Weights of a small self-supervised audio encoder (BEST-RQ): soap at rate 0.0018.
Rows from block 12 of a small self-supervised audio encoder (BEST-RQ), named by matrix and row number. Rows with one number belong to one neuron. Each number is 128 + 32 x the weight over its row's rms, rounded and kept within 0 to 255. All counts start at 0. Numbers have three digits each.
After each neuron's rows are labels from the 100 clips, of 14976, where the neuron reaches its highest value: "peak on" is the class under the peak. Only what is clearly more common there than usual is listed. The data: synthesized solo parts of chorales (CocoChorales).
# fc1: MLP up (model.blocks.12.mlp.fc1.weight, 640x160), inputs 0-159
# fc2: MLP down (model.blocks.12.mlp.fc2.weight, 160x640, transposed), outputs 0-159

fc1.187:086088123098206173136155147151134144117134184199137177164138136098098126159096177156107167141119117134106193166114113082087152172178089093097103116167101131134089113137117119143165088079140126142102117150085157074125133077094106135052146150089164140082148094113084098126105158105140157173097102141150097146148107070067137112171105106112225123093157169151130092107079143181124137165163094150108126113106083096092105113117192083084096137154117107099138110141110122089136114088097173
fc2.187:153105183111097087176155140084123113109160102145169091117124096104117127125186159152141160127098169173137087113128150147130202163116092165045135129061182113175166125102132083113197158125157119109135121099176103165112173158135128179160162135128136143209126139108043137113112135116080089114123118160165083089136155126172138116164156163113113197148147021127102139131129167100132135120136099082174130176189132167078137104099136115164140148146155130129109173081109137162131151136134120
peak on: B4; G5

fc1.519:119129062122140177064118128132086142110127122144081188109144095188113051168091128135122107132124138147188160135078148166148094086089085093123117057086121102194143118088170108180107069171142178105107109064082150136128092144105154116124090142110110213159123162161148161146145189092042170148139149113119138089103145141110131124123136108130126139123099094143154107101190138127076169082137135119098103134132121075146180131125121113114172066099157123155127135112142100188127142117186138
fc2.519:184139151129134097143118118116119118168147158148102115120122096127093161166206137123105154143129112141138085158108147104099094129121156077114124152129194117046186125097172105157140132120112103078094132070158111136136144131095168093095132125086151131178098144115158089155103142126083129151139141080147140139174117047131157173151136182167117103190156124130188141154097159183184135126203099097129107201126203136146075175095141066132199101144127148185084167102132134113095098157132111
peak on: B3; G#5

fc1.375:088113081118187132190074125132093111108144064150125128128149172141066126096137151113129142086114137084183103096133168095046129116140148133130184141130102189159148110114170081172150091150119160115079142146113141146173137124100124138101134102089136152135131148121126093140136118156119118108099148134102094161119145144143122115130097155093169108151083122131132119156098117153111147139054160066124045094146040090158065133148132159144147148171097146012126112082091129105148117112223102
fc2.375:104120141129045102067121099096185139118124179071125129128093117132104142169097177143090183151122145077154112151120094111123092107124151141161149099116119152198104136102140105129133122094122095090076085119136086094101161152069150072180111120172161053116108174101094053125069129129104101138187094198160149173132081174143086145115131175172169124174149134120144107083111115091125116137193132102070118065126159109143125076131143120117094114139147110081139097134130116131155139116064098
peak on: B3

fc1.190:070150123054102172080140061154140152151161190128121085168046125123096088127077070152149101101130066145147137101159142151115155086141145115080151107134090156117093127160135140135117132101165149102164177105091109105159110167130111127148123111130152103170103071081145146160115092151156192103152092103087122132076124200125104121151104098114097174198098165118215088169135134103100068129141112164110159123080129147160103093114175148127141147167117154144111151125078175157164085132159104
fc2.190:134136127201159142092132160183127124126078141162046116119187123102148117083134131139097179119082169105153137088163127100085069103116128095141077115153170165173149129112148103113102139099089126135103131131162109111185095047145106122133149186076103152118118127133115132124150081160144171176147102166115066082147098142077158141130105167217140178147165135136114126138135146129143054124081110160159132137172155139058108103114156115134116092111131104153190136117212147144152198115135157
peak on: A#4; C#5

fc1.183:077156116131127098151147177160116102087092116081139125097161154158145123127093101190116063140071134152132117137172100145132076198090165125124140159126112128067078130112189174145123134123166145103151111151127127138124107106080136117088156096122129072118109159126135149079139157061144130119160175162123138093154110146072139150201137131094171165184082218120142142114177129177171082095162196105111153165138126140149118135084119128065154158108109180146167062121111100134083160112067139
fc2.183:150095172129130129135145120133067088096196142088134115158089119177136142179154176154208175116142112113108175138203170128115112141182097071135151112109056065165065107131109145130124151081096154181141122193110086144118160094106160098191099131127079166151171151121104108142125109148045113146111118139140134085135119107102170040051129130123124112076166105101126129155115116060112110147176121140099130086122159111089134113166145113163159134157131118130158138132103109127189137141128159
peak on: B4

fc1.548:126127057139102082149145102147082074150164127114125170181127124104123126083147159073175066109110158069113138177125163120112117168137124154173099127114163121093106133217085159100182133134126093125134131131077077129128126075111141094110140086109145122123183140148115167109155166143161163124127159159128149094083110086058122139178102067143109111217125118103095131167119098092142169064095180052117133124074166099146098091151117122134146121131118104149111123082173110119198125131074102
fc2.548:105071141119077111172125131107211109120130136143124140210109157117119113113107103130117137138084142147175122111098138136105183092104087185117136178098099095129166130082107162113141101185074172103189156115120120134119136161147103102118086064095132096139130132127145093090086124129099104119118159140195145191133100048140125149136054102122133105093102168106170115119148074149134095159139103083155163084153140151171157171178186089143091213140107143151122141150162130183093154089081103
peak on: B4

fc1.440:091136123071125118169123072127140101078128134146125111175150200143120192124144113126113125093062142108127110081155128154114132114140098117193107123137099135104114122144044138095094116088135154140211104127159130099119048162154150108151155126129143125151177157126096150125166112193145150104121148204119113117111141103138156103123101074070111156185139092071090208117090156126142139127114109109159127110102094123100102031185117103172147148137139094114109072136126194165181078154140115
fc2.440:113145150096094124112129161141181117090117143109144112087113129123151108110120115141114123200130082206133130167101130121130139134202052096172179149160122136143111095102139116130152174121177127138177219076185148215094127149140146139087124177200073086149102157100124128076118111108160141105104152130088148165131106123107109124113108106173163133141162169097119142168155146173121098086156084170079089152147130134152127134099095132061124079140134178085119167170125173091175111068114108
peak on: E5

fc1.597:163145118070177171075120105127134106165219110086158092129104115142153179078201144170141126111115093159138134079101056114183087107165168122143117156137156168088166106124171163171098173049124119144128106098123139092137108147148108107174145183137101108126107103102139160145114120179123138075134166165154164137147135155120120129134118119094151126083087143102115137138104160156102123198180180135208126142125124118140096133114087099146110184098118072088085134156105080102122177175180157
fc2.597:135154131143105203149111153135158119150140131198136179123147119106060091142147156129163095095126166154117141133129169094104100174106142092148153065152128145114108101107139128086067097150131118146051137140086164114162141115139195122137158105124175159158162130193163155070065112106123135150178162072103093150109147137098120103125123145168150195169159065187104080099204085139129138113185125138112141097127159137138118133102181165089144111086194116103179104126164127096145091097186145
peak on: F#5

fc1.502:112092145119122131105126145139192132166136107153079121194093111153148128151074125131182148146153118132151069177115107077116085074151108110120092126118161140109092122142104102151156192107118109140110177096137098139196059124116166156135076145181169153149207088169126120083111111137157100103150069078121165115108074128119187147176189134147065150127161131150130150151161154139117165155080145100106123175159153057130076150152116135115130209172082089103075142121103133132163106125116162
fc2.502:144109074113185075094061114086101152085114102118155127106144137155083163108109151142113134076145175114110067112081070136148110113127061133166132133094147205158122112121214146150176074146120169056128097107162145144139138157119126145140193125133151141119132132130143140119131087139162141177139079144120123138141113129076117121170121106177148129126136131133161182092097094145167122128135082152125109197154054127104130198177134118166090154168174139202087129093161123157170151175178114
peak on: E5; A#4

fc1.518:090148075132102076089119128197095134073123111111164103123079122151143171141110160124123095144135148155154077098123083090081141088101166148115083171123118165103183119137166133094089126127146165099102121134109123153095118120157103116136174135115077117105151107093145122137102093082096182187196112152119151111129129102187148185131128063120197161172116121181106114061102155104133172068065159132132108073156188107136162120077196164129121135165109113091163077154130101110132096175172132
fc2.518:131137136195119126123110137102137171110094108177123160126172117081136129113202116118074090177114109094107128103110104147128099142155161129047133104164142076101205083139159112103135172114195080124155174135076165150052125141157101178106108167076118104115104165125130136130149142108082071097122134123089080147111142122162140109130113109113126099154099132067128132102114131187138088141138165215200096179170166118145119179164126125115154188137103169151111150089146116160161120102066097
peak on: B4; C5

fc1.40:103178097124137137132170158211122091119182154157158202172106094090150116078127200208130172146150094089136123132130098094170136116134130131154127142133064143149106155077197161174101092114078152091091141118124155140090106142108152077129144127101145132101145150137103111138111146129137170142162163201173109124111131173124128190162182140103109144121139108186134113126118107168128105146099065166108105182161110176090096153126126176099185127121100192133150094099071141152175090113093146
fc2.40:211120177129078108130179096135136052070125151153133119073146192119141116118139134083153134170133118114158114053142104126200216087138084149111153076179155106093146124148101118100160106176116078114101114099136103156116137138130146151100092090126151119134119074105148134121117143099137100124190077120128099124149141158160138113154143135034049174159138087137142082191170182085128117123146139122104094136132145179139091112136123118159118136165096127162125125134112060135115175100081166
peak on: B4

fc1.118:095168111130170125130180104075103126108194083101189093158108140113085131090132127138192111113093138099121120167197139158135139164119124147087174128205145110106169134136168150112151174129150100119178130145050116117129113151128122148143165032082118137114145130158122179110091103101134098137080128165080067104093110115183157161141093180124155155126073128107101158133127130111181109143132117116155121126108135082201114166065162152197108140130155132112126053158156132180138097097078136
fc2.118:132155154142136104117109119156084118094173083176169125061060110184231141203110119107112170129156139116146148157111133125113154182139173133065118131112134122131129114075145187142068100085111101083115116114089118093151159137080165124141077171200121101101122116127182094056176137136104122136137116129135129178121126114094148129146100158128126115171142114127166116115141121147109153150179169139047130162176126200090172122177148180155078151176154129107132141111142135167120168135180128
peak on: B4

fc1.225:064173117157094189110077192096130115096110109074089162100145130110098100130132114069157152142132083088159106122123091122136107155135052077141055125087097149160113130086111169211164096147103141121117128057117097163121112136099187124116156171161111126152098084098117105136147168149120157112113109134145083121079153124164110102188147152198112125155087053177134126061128145136088120147122121128146121099126130138109173105191101110163146061148119116072171130089131090091105103118132161
fc2.225:089175142075139143132126114112095122183158130108119184090157157056144178094183155094126063136138166116132149128133168176168053100156172110128186132111174119131105138154092185190126144093084077111116147132131131154101161106144096123116145165101102121131141078085165143135144074142097152144084138163070053137114147106135085156110109158134134082137133134122112133114073087175174140117117115118134079170117080120089132090140112162124145099155151071149128163200115078197076112176121101
peak on: B3

fc1.564:094142080175150107173099116119170121156120159127165094100136130140157072079068174139142159147113082131138153127071138125163134125130108074157143138107117149106152103160180087154119148099167131081158131110118186160067153102105202132176116178085140071131134116125123109137167140172123107148178140101140184139172077147153159112110160119120183153137184180099129155116120117117188103085071077141209096139201085122107113083169154122114089097208084111150129132103125138133083108159130140
fc2.564:189115183168129163206097116118103125129151147118136070143140131075099168148092123120122102102073164115051146136128097179107142176169065060103113089126128149088146139082107114082161132123152168141079155116139082094174101109113104127132098069162114075112112143102157119121097094106120059075085133132186112046120086135186151182121088100128102168123103122143073158130119117074097120130162154100138064115154099114096123130167154151147150104134168125132167067086169101129140129111113121
peak on: B3

fc1.416:115131084115107140135117164116133103111072121157061126143125098163061128091142131089124113150117131085133113174117081192149131204152102157126148101173076082133098117116122076161130091124104071063117107167094147106155096171123176121137069141060112106101142089155130161126096141145106167098127100096178199157130145143163157102134107147131158093095161132113125122154170082118150153172153182106162110141160185110130202107127066113176070109168166134127083148183174142128096110123080179
fc2.416:156193169114113045107129137119132101161151137160141097194137165116086080105137091062092091149139135115096138088213123100163113123133131167181120165163143107163097130165081179111109100162160114123127112105210158126107109115134168112097120098125150124171163158118162077110092126102132111170081104138122077097062145121106158162101100086137092069109123119158100168075094169141149117059077115111061127149105146112095077122090155122083111101071093157134103148173122126133127139164109084
peak on: A#4; F#4

fc1.98:145115125151103111047128090151126101144179135155152159096095152136176088180127110118116105103109121073110157134137137109140109155135116098106129122175128103113156122229104170161168173104136099151147178106122104130196142146102153062091139123120168124153107080178188126088087153145129086144097120039098100079053075103116097116123123139148158118085119178142143171098132105102142138171113158116091070085078168141139048112105160102107181068091129141148124111127129177091111112147130157
fc2.98:133119148107124099170112169150135127131099123118102099153155106096100063079080145159096154132149114011123142122138101124085152134139110101124105140140141081106139149156167163141154145016139081149122077126139106178085118108126175134073121074096070097135097156173150129108169130086158121143143141172065173141089118187120086143155148100137141158138156192181092147161074141126098140140181106130163116119124102088100166103140086070124122191166152152148146088129072112146155136089090118
peak on: B4; G#4

fc1.94:100138161170139150115074098088094138135171099141120100158113145183118128150116133131137118075156130103093161105105068093129135172170114149079166121134121162116142160180163117115141146114127175165105071142114152081032178112117130117120144105080072092113206079145167130148156078111172138113161159139116151122146145116107119145133089162132163136135133141146133093136148105140107069076131130126121153160127194000132104116168138093063102087118135159085164095091165117188096165100107146
fc2.94:141150110144134124112154103105124127155088143107132146122125071152124154150169131149119107088198120140153146120152136101172055202154113133162109160116134156121086135095134148163136171121150199093123094138141125047125150164126107133121114156152097131135113151125109113129142065138167060188161114079144118078160094153073079126149164133152078122122167173152157166134166163124088154161039126137153143138187127152120150098193107079129061064109185125098134176129103142175160086209131112
peak on: B3

fc1.561:186140209163219164140073131135114136129108111145133132098053137150149114134120129147131113154134154122149162061100113131169115096071108086147125151171095124151078080138105204130078145140074165106111116141084072072116117168114123061164118129095129164148088136104136096109101117146095146082129155165089154120092152129106151143139115112125091078125154128108063058122134130184113068180063122112122119083145131076132110152099125143147224122108077117108110150146141097101106106157112122
fc2.561:096116144154155107115086061123121097123154141161138135144102085129110075103093095082118147112115082123138096157132107120137141115192155096139156085127126123157108135099138112084183138075074125119151070109130145177094107132133075155165133136140096112126142164117169153099179179131090144120091125064114158192039156113143138067150173081161147164149173184145147185122102089099093125151127107126075132115110176092123143127073063115079103186141082054124164120142087136073183137142107154
peak on: F#5