python train.py --train_examples=39062 --hop_length=160 --norm="layernorm" --head_dim=64 --fused_qkv=true --bias="none" --qk_norm=false --layer_scale_init=1.0 --parallel_block=false --subsampling=4 --layers=16 --beta2=0.95 --shampoo_beta=0.95 --batch_size=128 --warmup_steps=1380
Rows from block 11 of a small self-supervised audio encoder (BEST-RQ), named by matrix and row number. Rows with one number belong to one neuron. Each number is 128 + 32 x the weight over its row's rms, rounded and kept within 0 to 255. All counts start at 0. Numbers have three digits each. After the name is the row's rms in percent of the matrix's.
Before each neuron's rows are labels from the 100 clips, of 14976, where the neuron reaches its highest value: "peak on" is the class under the peak; "loudest" is the band of the loudest frequency at the time of the peak. Only what is clearly more common there than usual is listed. The data: synthesized solo parts of chorales (CocoChorales). In brackets: how many of the 100, against the usual share in percent.
# fc1: MLP up (model.blocks.11.mlp.fc1.weight, 640x160), inputs 0-53
# fc2: MLP down (model.blocks.11.mlp.fc2.weight, 160x640, transposed), outputs 0-53

peak on: D5 (66 vs 3); A3 (29 vs 2.6)
loudest: 500 to 1000 Hz (57 vs 26.7)
fc1.232 111:117121057111147063081131187171100094090108143058105156132120132071117199070185095116167119161139087150141143132115146137113127049163151134112072147099112173203082
fc2.232 102:167152204163131108112181117130109101138100126147123154149134118161127140124145193127139122084155075120099129066166127118168117130121112154124107135092113175108185

peak on: D4 (48 vs 4.3); D5 (37 vs 3)
loudest: 500 to 1000 Hz (55 vs 26.7)
fc1.353 106:073141128155190090087176141125153144202086196166115189161128080072181175079172135130114143152174117112084149110122122094170124185159057094137097139094176111166107
fc2.353 094:133141132184164095098120042132032164144165139132078096096131159145129153119135102076124119168120097168130055193175117142109120141142106112117139161192153164110108

peak on: E5 (59 vs 2.8); G5 (35 vs 2.5)
loudest: 1000 to 2000 Hz (49 vs 13.2); 2000 to 4000 Hz (39 vs 1.6)
fc1.523 094:148161160122129144135133101129094161082137083116097150191077137160163148162088166146116161114090116147118101153076174134118103084131151108152111124156152111108089
fc2.523 095:113106186120117125134128156095141176082166145179153197185140118135139098141162116174101084126158136111131163129128112083145049099106120152151130115103130167128170

peak on: D5 (40 vs 3)
loudest: 500 to 1000 Hz (57 vs 26.7)
fc1.632 090:107174114072151121116144103140149116094168068109186159151149145139147071127133125088182099143127167105185125180192120158104171090146124148152180123067108130125081
fc2.632 100:106077129085084140147108099074145124149072105140089104102145195101087153156132105126099127118157105129162156136082072173147206131148119122170077113159127076102104

peak on: G#5 (60 vs 1.4)
loudest: 1000 to 2000 Hz (52 vs 13.2)
fc1.530 096:021107174114166156119098111217165122121124142154094113176126129120193085119168111059092130140088112209226140157148162117165134076138119130128153138120167105134170
fc2.530 092:140171215178149131169074102154150148143159159144125087096108130183120116147180121103099077069069096170091126131100153099087091159138162099168097147144153066059121

peak on: F4 (71 vs 3.3)
loudest: 250 to 500 Hz (100 vs 41)
fc1.600 105:123083126094106130170160154120090147152132101143124102098149115156184088159141156111113139142084134079136131196129095104154136182128106140100109091105110052203082
fc2.600 098:131092070107164088153106104091114099125188139130105110153146135087123213104124206140138122087145160157083149090066188108165142122132173146090135152135177112073135

peak on: E5 (29 vs 2.8)
loudest: 500 to 1000 Hz (64 vs 26.7)
fc1.576 101:157107141149143049122102187125158178119148115173126089086186152094120143111143111156107062136196082119138144082142160101192114142106129172122142125137146126150105
fc2.576 096:127177137174118085137188095087162071104088187096139146171143098190127157105134164128146134136073112173109145095165093074141090075152078145066123120184150126104159

peak on: G#5 (38 vs 1.4); silence (29 vs 12.2)
loudest: 500 to 1000 Hz (62 vs 26.7); 1000 to 2000 Hz (32 vs 13.2)
fc1.336 096:140095118112117109173161197145091118154185102095112133156184156151108123101082159105110124143184156106139169131167135091119118117060047175134161158119121087118146
fc2.336 091:094114174145137095103153073120132067070166142171112143166158108124089124145114147096097065147125095158119125111105125134142130121174094139118134128162170123138152

peak on: E5 (54 vs 2.8)
loudest: 1000 to 2000 Hz (71 vs 13.2)
fc1.227 105:148149209163152119110078197117102148132169131176105114093106122141134082119102128080132192145142123120107086149114143092164118141136126080159154152121117097162138
fc2.227 103:039130144090142126120063154107165146113126150125149137089156101149166102188082071124098167127124137132163141181168118130150105150137117090098125160135141127092120

peak on: A#4 (78 vs 4.1)
loudest: 1000 to 2000 Hz (46 vs 13.2)
fc1.192 108:075068101159152210150143095150192148112123145164166116156117147119109132129108160175129099141162153162098135047148138162152181142146095147084136155075159141092080
fc2.192 103:156158122094116126121131106137157122106124091130148145087121119113160118158178179123141125058132090123155140141194098160152123100142154177177143142146172228141121

peak on: A4 (25 vs 3.4)
loudest: 1000 to 2000 Hz (47 vs 13.2)
fc1.606 102:123102094129152140154098088132137099150141196174120172139096121115119153044103137145086164140095114134132099102178078147165129103114181201131124174091189139156159
fc2.606 106:155137106159119070167158165079135110123158127172177141117152101147087096105181147184170093176066092128075150106109100088157120175181149108145138176153154174130151

peak on: G#5 (62 vs 1.4)
loudest: 500 to 1000 Hz (55 vs 26.7); 1000 to 2000 Hz (41 vs 13.2)
fc1.145 099:099135131079143151093115158145073172132122124066115095138084196166102096104143153149137100197097176097112158121090143109121076088137148090150113111112160153086121
fc2.145 102:118180158135132143083138150151145104162144156110132151164153189135108101127136055117124119097136141119101167103094158126087157131110127109135119152115175120097067

peak on: F4 (92 vs 3.3)
loudest: 250 to 500 Hz (100 vs 41)
fc1.206 106:165106141145098158094128128144126122115132117169083084154183156061085153127126175121174140154125091147106078167122108137096117142107151145156110140124093075091130
fc2.206 100:176129101074113115117119142092158149115194127166107085135114111147126174171145094129106129091114139142139135110136132099141094121113068105143137061108116123120136

peak on: B4 (48 vs 3.7); E5 (34 vs 2.8)
loudest: 500 to 1000 Hz (68 vs 26.7)
fc1.581 116:126126050124133174115113113101146152097089115083199145134122159176107123171158134123192094123132115156193113187131154069123131164051117162143104119111118095124123
fc2.581 122:095092162130154150131158118127139082165102138161113161131085066105198112158147173138136127152138193155117165101179124134160123114152106139064139193152130104152109

peak on: D4 (29 vs 4.3)
loudest: 500 to 1000 Hz (55 vs 26.7)
fc1.585 103:119117110101150075087183095181073146126103073146129149184082029168091122051111112139086092129130179116083161090137099150120108128125180106112122128060139120159177
fc2.585 090:100133176111127137171140125174102147195103111094146087132184146126185126143164139052139154183061110113113101113097108212102083094168093146150192113152181120112152

peak on: A#4 (41 vs 4.1)
loudest: 250 to 500 Hz (82 vs 41)
fc1.303 092:119094132081095123095130148141171110096159089118126125178109137090173119145185151064114100177117136147119141108120153097152159172132116112078080144118180147158099
fc2.303 092:166106157131132116157159163125112115122084098138155089106146101132156161121216163146118121189093160077125117125099094170106109124176092128135162098209107138122105

peak on: D5 (35 vs 3)
loudest: 1000 to 2000 Hz (57 vs 13.2)
fc1.553 097:146061120143106129161178194106142174137195172108098149121126135161173119080135139101091191156110144127147176127108181093167110168125115139133119109096142167120105
fc2.553 090:103112106179163177118119177132146119191099119118077115098094190148143121140124075149147134078140078145147120058196127134085164081159150176147114165083118147168143

peak on: D5 (75 vs 3)
loudest: 1000 to 2000 Hz (83 vs 13.2)
fc1.171 101:159116180143150145112161118092125111059153144124078133094153113140104145120094153162104135126071162115137106140177171112132141129087121157145187163148168115131065
fc2.171 100:132177221130138081083143110105134144150151090082155160144124187163163158064200122138138156135159164137175150146155131126137077160201143099167101139127142122112151

peak on: D4 (40 vs 4.3)
loudest: 500 to 1000 Hz (66 vs 26.7)
fc1.535 097:113128110059081152114075181128113192125174104126097131175075102151144118144145103139136154170133167091098099104116206081174143130097126148116137129138176114074120
fc2.535 101:110118131084132105151168049133178050126127079163135094122122161156099139153115104114108081144137168126088110148184086170122091217127122064106116165102165167147124

peak on: A#4 (92 vs 4.1)
loudest: 250 to 500 Hz (77 vs 41)
fc1.334 091:136085150128170142180158114151136152107130091121083147100129138073109129166113101133193087109112184179126140136105067097061157150147137118158119131160130140080084
fc2.334 089:138093096164128070111155136108128164102128094100128125165180108161118163140156131127122130150184141122131119123143130112163136133137160181098123112154128094171109

peak on: B4 (76 vs 3.7)
loudest: 250 to 500 Hz (69 vs 41)
fc1.354 093:092174129166079164102140186105118140138137161112117146153136165063123147123135143111121086056129048126111153105181135155113089144169160141107115159174100080153145
fc2.354 100:124119117092152089143125144125128063104158099173140111099136094177138084174129181159158122096124142138154190160113087157085131101155137109083134141177105110099117

peak on: F4 (72 vs 3.3)
loudest: 250 to 500 Hz (89 vs 41)
fc1.476 115:089151099123145074149142162192133112135130098084126141103173162136110111129155104151127124133130088135140156146070138107099125122086153148081161120146105109124150
fc2.476 105:166075097144059099095149130162080120156155151145155153150116099127108184101128156109062096135063143128154194113152125145136103169127146151143112190093138162133121

peak on: A#4 (95 vs 4.1)
loudest: 250 to 500 Hz (67 vs 41)
fc1.514 136:094109093168068091092135176114084152104139200081178142137134170068104136092136116205122127104119093183132132084111116144109118156194094163176083097154143154133166
fc2.514 140:068164154198091022122105141177122120118160144104094115097209155085114106110153137123098193122123132150070176145140147121135150142066084152149092129129128162140138

peak on: A4 (94 vs 3.4)
loudest: 250 to 500 Hz (99 vs 41)
fc1.138 103:109042128122147170129084111120132058144126182166135140071147218068109126107181144130086122094137144158109155095124108075102150149124117129166141115137109135122159
fc2.138 102:110092128045162139103151145132124141144130111134156118157127086088098126166131021135173093156090142101097143128131125111093120112185143132168127100174127130122120

peak on: G#5 (62 vs 1.4)
loudest: 1000 to 2000 Hz (54 vs 13.2)
fc1.444 110:112116137113186152124104070171117131083147112168071115176163193161070083123108151121071122151118173067106092160113134122140165140078154163088166127168152090122126
fc2.444 117:130124142150056054146193152146113095151103167131101159124137113113171148138130108140113090206106088124061120160149132106063081151182159129113132156169144151143115

peak on: D5 (98 vs 3)
loudest: 1000 to 2000 Hz (55 vs 13.2)
fc1.19 102:122114092173136100150183194098216136107139140054163100127119096101105091135124128146122101133146151133148173152127085122133111103126113152200135148116077129108097
fc2.19 108:112082092141094159216153084121139112097141161134149136114149123105095086100125123143098179143052105130118095113139140116121113143142137135169119133101164116169107

peak on: D4 (37 vs 4.3); F#5 (34 vs 2.7)
loudest: 1000 to 2000 Hz (32 vs 13.2)
fc1.325 107:162153159198171166086108165135154165133138110097158160161106164079159110154145134112068196132108106177119151196106147104069135119113152136156113131103184138091102
fc2.325 106:133183129144172136171084173128102141143129097089071089112095136092122105155066044072130082137126118099119125121136109158203171123095145118120164115134138100098164

peak on: E5 (30 vs 2.8)
loudest: 1000 to 2000 Hz (52 vs 13.2)
fc1.228 095:114178130117099104076081127121032129139072119197142074128132119108183083146109077114110120095136102069134161134126088206115116130204134087129098124127191113103073
fc2.228 092:173071151161142091123162102088161156134125151090165174096165139126117130166106141127099117178162145086125107133127150224124166220136143080155166090144120137129106

peak on: F4 (92 vs 3.3)
loudest: 250 to 500 Hz (93 vs 41)
fc1.626 099:178126106079124125179093107088085096136149157098108146148204111073114179138125137114093115107142108197112090195177138176070113184160172150151160135158105144084141
fc2.626 097:210115141149111149143180099194087094108143182137134095163098162200142110141157146170126134116096103138081089146116093162152187145102064133170122114073136153108190

peak on: B4 (26 vs 3.7)
loudest: 500 to 1000 Hz (70 vs 26.7)
fc1.405 104:117155128157054137184145140167132180116096096128142114118195095163152125147125131123136114047102102122152151141105102069101117182207112161175145131195163142173130
fc2.405 106:155085055126093139148150194131146141130145095088081123078111127151153103108122161177132183144114119119075089187132082215150099101099136126109093116112082107115121

peak on: D5 (43 vs 3); silence (39 vs 12.2)
loudest: 1000 to 2000 Hz (47 vs 13.2)
fc1.339 102:100137110174116137061090137114181135186129129142132187095193137141102093101127076101189156136169091104102144109130152125105074121161174157206148158063120090164136
fc2.339 110:125106122153179072144158172141090161094107128160142151136107121154131131118071073162134190092078124104164170140125152126129113094178061121124099145191183113070092

peak on: D4 (41 vs 4.3)
loudest: 250 to 500 Hz (82 vs 41)
fc1.301 098:135148197201154129170137115152145190130141145126160147141134117113150147098140123115098100091164116147125139180126109110071159168182176139085199127196162087128145
fc2.301 112:145110129105120095141138114148119114162076054162153131093098183158106125122120155117083139082136182129141123116156079176116080112126136146107117141150170169140103

peak on: F4 (40 vs 3.3)
loudest: 1000 to 2000 Hz (42 vs 13.2)
fc1.144 103:137127117167090134177113150148120115151142168098109180117108135161107124152147174156123110120134117192137158070142092191124135111108134150103100112114132124127072
fc2.144 091:149125114101067112162072100107097069155119137161108094102114092148144156178120105172148100117136120206096114139080081133118105103100056044150101110135144150105165